A small image VQ-VAE, trained from scratch: encoder layers 12.
Rows from block 7 of the encoder of a small image VQ-VAE, named by matrix and row number. Rows with one number within an expert belong to one neuron, the router's apart. Each number is 128 + 32 x the weight over its row's rms, rounded and kept within 0 to 255. All counts start at 0. After the name is the row's rms in percent of the matrix's.
Before each expert's rows are labels from the 100 images, of 14976, where the router gives the expert most weight on average: "colour at peak" is the nearest of a few named colours to the mean colour under the peak. Only what is clearly more common there than usual is listed. The data: microscope photos of single blood and bone marrow cells.
# router: router (encoder.blocks.7.mlp.router.weight, 4x192, trained with AdamW), inputs 0-95
# up: expert up (encoder.blocks.7.mlp.up, 4x384x192), inputs 0-95
# down: expert down (encoder.blocks.7.mlp.down, 4x192x384, transposed), outputs 0-95

# expert 0
colour at peak: white
router.0 113 [167 138 134  63 119 125 138 147  98 151 135  95 164 149 131  91 110  87 138 106 137 138 123 158 114 127 123  83 142 130  97 176 149 164 139 141 202  64 125 163 111 164 157 106 157 136  87  50 135 117 176  96 173 134 110  82 131  76 127  90  94 109 156 126 141  63 225 183 101 124  97 150  82 127 101 116  85 191  97  81 149  90 147 157 166 146 127 117 100 178 140  66 143 129 153 136]
up.0 084 [136 156 130 116 124  85 145  84 155 200 126 179  89 136 109 147 114 168 107 103 145  86 163  70 137 160 176 139 106 156 160 148 110 124 109 144  89 169 101  83 165 125 100 156 139  99 112 133 141  97  91 128 145 199 139 123  72 143 149 108 140 121 141 167 122 133  70 133 152  92  99 145 125 172 155 152 114  63 179 101 131  95  62 146 110 135 131  51 150 154 123  76 142  97 127 149]
down.0 100 [131 164 148 146  61  80 116 104 130 114 159 189 156 102 215 147 118 137 102 109 138 170  91 106 117 108 116 190 172  82 163 164 165 133 132 153 100  76 107 161 108 159 106 159 134 155  94 152 132 155 122 139 127 160 142 129 123  91 165 169 153 179  83 119 151 135 122 129  76 149 172 133 155 146  93 156  67  88 148 125  80  91 132 103  95 150 162 127 118 101  84 129 179 156 131 121]

# expert 1
colour at peak: blue
router.1 101 [ 97 106 110 175 153 175  94  65 128 124  77 117 115 104 157 138 123 117 120 131 177 108 116 127 129 104 131 188  95 119 191 150 139 111  94 140 147 129  73 101  65 120  83 160 120 106 155 139 154  91 162 105 110  88 167 177 154 166 153 151 174 117  79 172 169 228 141 141 202 118 122 153 152 163 123 127 117  67 132 150  98 178 131  87 100 102 151  95  91 120 146 145 134  98 116 168]
up.0 079 [ 91 133 142 178 130  79 177 140  91 147  82 154 132 158 144 138 163  79 115 111 158 112 171  94 125  88 108  74 103 175 179 125 123 184 162 127 173 146 151 203 132 140 104 147 127 104 100 131 114 219 134 151  87 131 136  78 149 167 109  97 142 126 115  96 150 121 104 119 131 126 139  97 162 232 120 116 113  84  48 144 149 108 133  78 145 118 134 149 145 150 102 138 138 152 114 150]
down.0 084 [160 104 131 110 179  84 161 102 122 111  56 143 111 178 158 145 105 118 158 128  71  96 109 136 151 161 100 127 113 122  70  95 149  97  56 122 109  81  86 104 137 165  90  86  67  76 135 118  75  61 147 139 149 141 129 196  99 141 145 140 182  47 101 113 150 133 149 161 155  65  81 136  95 112 117 124 140 106 161 169 113 157 197 123 156  94 131 143  80 163 151 108 185 154 124 150]

# expert 2
colour at peak: grey
router.2 102 [112  76 161 117 100  86 129 129 128 111 139 105 117 154 113 148 188 169 185 130 119 107 112 158 129 168 110 119 159 145 118 143 114 122 135 115  65 132  92 117 203 104 113 133 135 125 154 159 175  90 126 136 154 169  37  93 102 129  52  95  75 165  96  89  98  74 159 157  74 150 178 109 107 105 184 173 139 149 132  68 145 124 134  86 161 109  86 103 157 108  92 137 195 116 144  70]
up.0 112 [102 136 180 128 133 161 102  90  93 150 137  44 138 193 105 179 125 115 131 192 119  91 130  77 137 134 203 189 117 151 109 128 125 126  52 124 166 135 105 123 202 104  52 118 136 140 172 103 116 132 101  94 145 143 110 136  84 130 124 140 166 173 146 126 134 125 132 106 136 142 124  62 126 187 138 146 105 158  47  97 142 104  96 174 154 165 149 177  95 100 180 191 130 239  75 168]
down.0 105 [175 102 202  83  87 160  76 133 122 157  89 117 153 112  99 141 107 124 121 104 136 116 154 154 107 127 111 130  86 151 134  81 105 132 111  92  81 103 127 136 126 153  87 121  80 110 172 130 197  84 104 126 193 109  97  76 109 105 120  70  66 112  73 156 188  73 114 130 151 166  87 130 118 132 136 100  88 173 104 138 125  83  91 113 187 126 118 172  95 160 127 106 129 100 160  84]

# expert 3
colour at peak: pink
router.3 083 [105  99 159  92 124 182 102  43  97 104 105 106 139 124 175 136 208  62  81 159 139 134 117 143 104  83 179 169 183  94 165 116 207 186 123  93 152 103 174 124  99 132 175 147 125 105 156 119 131 102 112 137 170 152 136 129 144  99 126 143  97 118 157 190  83 144 132 142 180 119 168 154 139 124 118  92  80  85 135 135 137 177 137 171 103 129 134 171 108  64 104 135 144  69  84 121]
up.0 097 [118 135 129 115 109 182 106 141 122 127 161 112 118 107 220 117  87 102 135 109 149 116  54  88 106 142 106 102 143 108 134 120 122  81 170 141 118 150 155 163 100 170  78 118 114 165 142 114 162 161 146 131  98 149 124 159 111 150  92 155  49 132 114 129 168 194 152 166 178  71 182 135 178  97 160 143  80 132 126 117 150 104 113 128 120 112  92 139  75 199  97  94 102 110 116 142]
down.0 104 [127 152  93 151 140 114 177 110  86  55  90 127 145 122 148 144 135 130 139 124 179 120 120 123 141 132 192 120  77 176 124 166 143 148 165  67  96  99 149 131 117 101 171 147 127  98 166 161 104 151 152 139 152 112 122  99  78 116 121  98 255 132 141 144 137 167 109 134 116 152 127 118 112 138 146 135  95 122 116 201 101 129 105 149 174 128 173 117 185  42 146  94 124 124 157  83]