{"encoder_norm": "rmsnorm", "encoder_norm_position": "pre", "encoder_layer_scale_init": 0.1, "encoder_inner_norm": false, "loss": "mse", "batch_size": 64, "adamw_weight_decay_other_params": 0.01}
Rows from block 7 of the encoder of a small image VQ-VAE, named by matrix and row number. Rows with one number within an expert belong to one neuron, the router's apart. Each number is 500 + 25 x the weight over its row's rms, rounded and kept within 0 to 999. All counts start at 0. Numbers have three digits each.
Before each expert's rows are labels from the 100 images, of 14976, where the router gives the expert most weight on average: "colour at peak" is the nearest of a few named colours to the mean colour under the peak. Only what is clearly more common there than usual is listed. The data: microscope photos of single blood and bone marrow cells.
# router: router (encoder.blocks.7.mlp.router.weight, 4x192, trained with AdamW), inputs 0-95
# up: expert up (encoder.blocks.7.mlp.up, 4x384x192), inputs 0-95
# down: expert down (encoder.blocks.7.mlp.down, 4x192x384, transposed), outputs 0-95

# expert 3
colour at peak: pink
router.3:482477524472497542480433476482482483509497537507562448464524509504491512481465540532543474529491562545496473518481536497477503537515497482522493502480488507533519507501512478498512476492522548465513503511541493531520509497492472462466506505507538507534481501505534484450481505513454466495
up.1:506501448513547492489476506478436509515518525526533514500502516462479451481502506524454499493510521489542538502521498507497441509497498486506520445508432514486495487508495505505496475502495469582515507500487477508477508517525536505511493461493499528532468486488514467540512490528506526524
down.1:483497490530493504483407498484479472489522518489523510472432474549505485490553568496445486475541576518526509481532493477530477468460514474501510527510549544505495504484499472505473564510502507482516435507496483508490508482486532496513495494503493479480497510520544506515496478500437512472
up.2:525501509489508478483513506516498504475573525504508495518537422533510544507509496502512521507524544459524524548479513480489476509472508501492510509495501472512454495464510494504501494424447498520489464473484535484483520517522488513534482528477504483504549496522493514470483456514536539490
down.2:444495518495500473506485507517456499526497442512492494546495488446514520537508495508491512508491497525451466512524495505529543484501496501485555487529509537497489473498522522485531491534481477525494468492490483504536498489508525491512529470517434498521457524472479468513494537493485480491
up.3:450522543499468500512495500519523499510519480530515487485490507525502521507523529513496497491457499508558492445549484507548486520511542476491520497502499486532458463489472493512519498455527498502491552441480510536524484508535475511516516509511492494479473527510521493504554530529496515535
down.3:494476455499531523492505420482490532526447476488510483517515485466565478500540475520514529541520522481459540539509480499478526478513462499493483514489525524451520522521500506492505496543469471498527466499498503512466533524461496500458487503495528479520491451507512505513505461509519496496

# expert 1
colour at peak: blue
router.1:476483486537519537474451500497460491490481523508496492493503538484491499501481503547475493550517509487473510515501457479450494465525494483521509521471527482486468530539520530519518536491461535532578510510558492495519519527496499491452503517476539502468478479518474471493514513504477490531
up.1:522493469449499497466493461511508519479502499495464507507509474559547508520485493466462524501501470494487533506523503510472448452508517521468498459495505499488510479473507527514492524550491501467490510488466508467526522492481503518495470530551491446521474483505483545503494467512479514527
down.1:524494488530512506523470491541563492501540476529495472487430501499477487512485524474457514477494463490522509532501540491505528510486414540474472445494463487478514482499454505559507487471458512503514493520512495478486482495523500519478470541500494533494504464505536513538514505499569469518
up.2:483485471533482506471563504528501490541505500506462515498456516489497517520476484511542487471475488495533517534510510495526516521473512491503560508530510481514502509509481488504519530477499500478490464490499511524527534515518522516462545504475477536534462499517479529478491500489514503568
down.2:511508536530494469527524518491497500496499496446560480514529507482500517497448475516520536518464510528489546484512504569489486481532531507492439472505504515466522458480502523507480444541493483513488529517504550499511541511492537479538501458511520477464548493504499481496514532502541484467
up.3:507504496493509505526501536530466488521462509480510506494500514540490486524458511537519503528509517515475491476464490503496504511517487472502474503462500489513497503505538497462476484526519519504473482496487449430529511472512493494542508508473496507501503446493456456425497528472497454512
down.3:536530479529491563518493468513501471513507504454455478472518519480467544501531509442516533489521514503498489504498490491522486492529512504531508507480463465517488534513484518487513453540501534453513498478522521501496526526501531492447513512548494498479464508501516472524516502530499516522

# expert 2
colour at peak: grey
router.2:488459526491478467501501500487508482491520488515547532545501493483488524501531486493524513492512489495505490451503472492559482488504505497520525537470499506520532429473479501440474459529475469476458524522458517539485484482544535508516503453513497504467525485467480522484472507552490512455
up.1:517504494467494501478489499461493541509515495528527510457505520492432493507504514477513453525472456527579495516523486505521497519490521529505484498524505519478487499487502529509523469550504499506480497460503494496518542481470523523513509445487537577502504503508487489498546531513468477517
down.1:487446486509452502460471509535533491417494523436502464512521534506516497502479524489482493510492506478548506525489501518529487499518511497497492464457462488475517512514459510495550478488492469517473505500489489507512521533507504465480522435506499493498467481484527511453451490507504524487
up.2:481501531494453487569538518529531524487521521565495482461509499504490516473503473496498551494459507481484544501486513489507503570501510500513516515499511500514488524509486546501437435563495482517503513528478504520483531509504490517451518493479508519549474475520522486503488487537477504520
down.2:495491502486514504498501507515474478466492513489502493481546468504500488514489505513531483511467478417501519477511510480433452483483480513534480499509525521501512497501473500496476535472502502533518541508543525504455463486512480539540523503489500540541498482507491517528505466526510494497
up.3:472565474503497500470509525485465522535512538542463532482508492496502529521535492461505477523520521466527545516510485535519505479506545478517488464539485500489522524500480526469499441503492492517475523491485508427516455502502518498505526468465482484526529477497527558497518436525497506468
down.3:522482456535479520534490519463496498479492512510509492490477515501444505504491508526496481465514531464453496519514466418488505528451449505498444525472512470485497485496552541492521498482519534501520492489536502519496545494462463472491485528514489485529477480523527488513504509499525438525

# expert 0
colour at peak: white
router.0:531508505449493498508515477518505474528517502471486468508482507508496523489499496465511501476538517528509510558450497527487528523483522506468439505492538475535505486464502459499470473485522498511449576543479497476517464499479491466549476463516471515523529514499491478539509452512500519506
up.1:540485483469525498459545489505464496483554506486558508504496518497534499517497499557498481550454498476491527464500471464510551484504499512494505523517502478453512518512504494497481477520516496488551487555467523504480523521515496471494491510513522483531508483491493525484464465519504481485
down.1:518492542519485472476495466472528484463484492489504483522496497471488508498504504509505485464513475483501481512483512506471503563490489534527479467524486497554486478482453540522526456482481447522478536492481496496524548493523518484562441501473498502508469522515526507519491496476488535496
up.2:484501446472488483491480489510477471484545506483495497471493483527488481515479467498507519510496482485463522473524481479476491479501528490541540496471547474466511544484514497450578502515462514518535513526510481486516507480502546483477485508522534477445508438515541513482509427517469498505
down.2:488476496486522549516463496448490492546494506448519460478517488434499509521493518514504485473559484530506508493504508512511534486548492509556468514523512538493479512513499513483482475497469475501524514507491495509514501498533475528505489504487514466505528529483470464487469538515460459502
up.3:506561482524491553506501471530459505488504469509481507509516497485482486499493479457523502507489473458488511505547474515524525507480500529513491549483487500494491554434443472503474489499495506519528508449522518500517493506569503489510491526514456469547468503480520503421472506486501504482
down.3:495524474511524513525526477492510502515525508500520509484522542487488496516494517503549515485475454475502499483483507452477499492511518522514565506560453516499509484534504518474500526466483493523486519518514484523490490499528537482553469519539496536537526479489486524476450499501487522471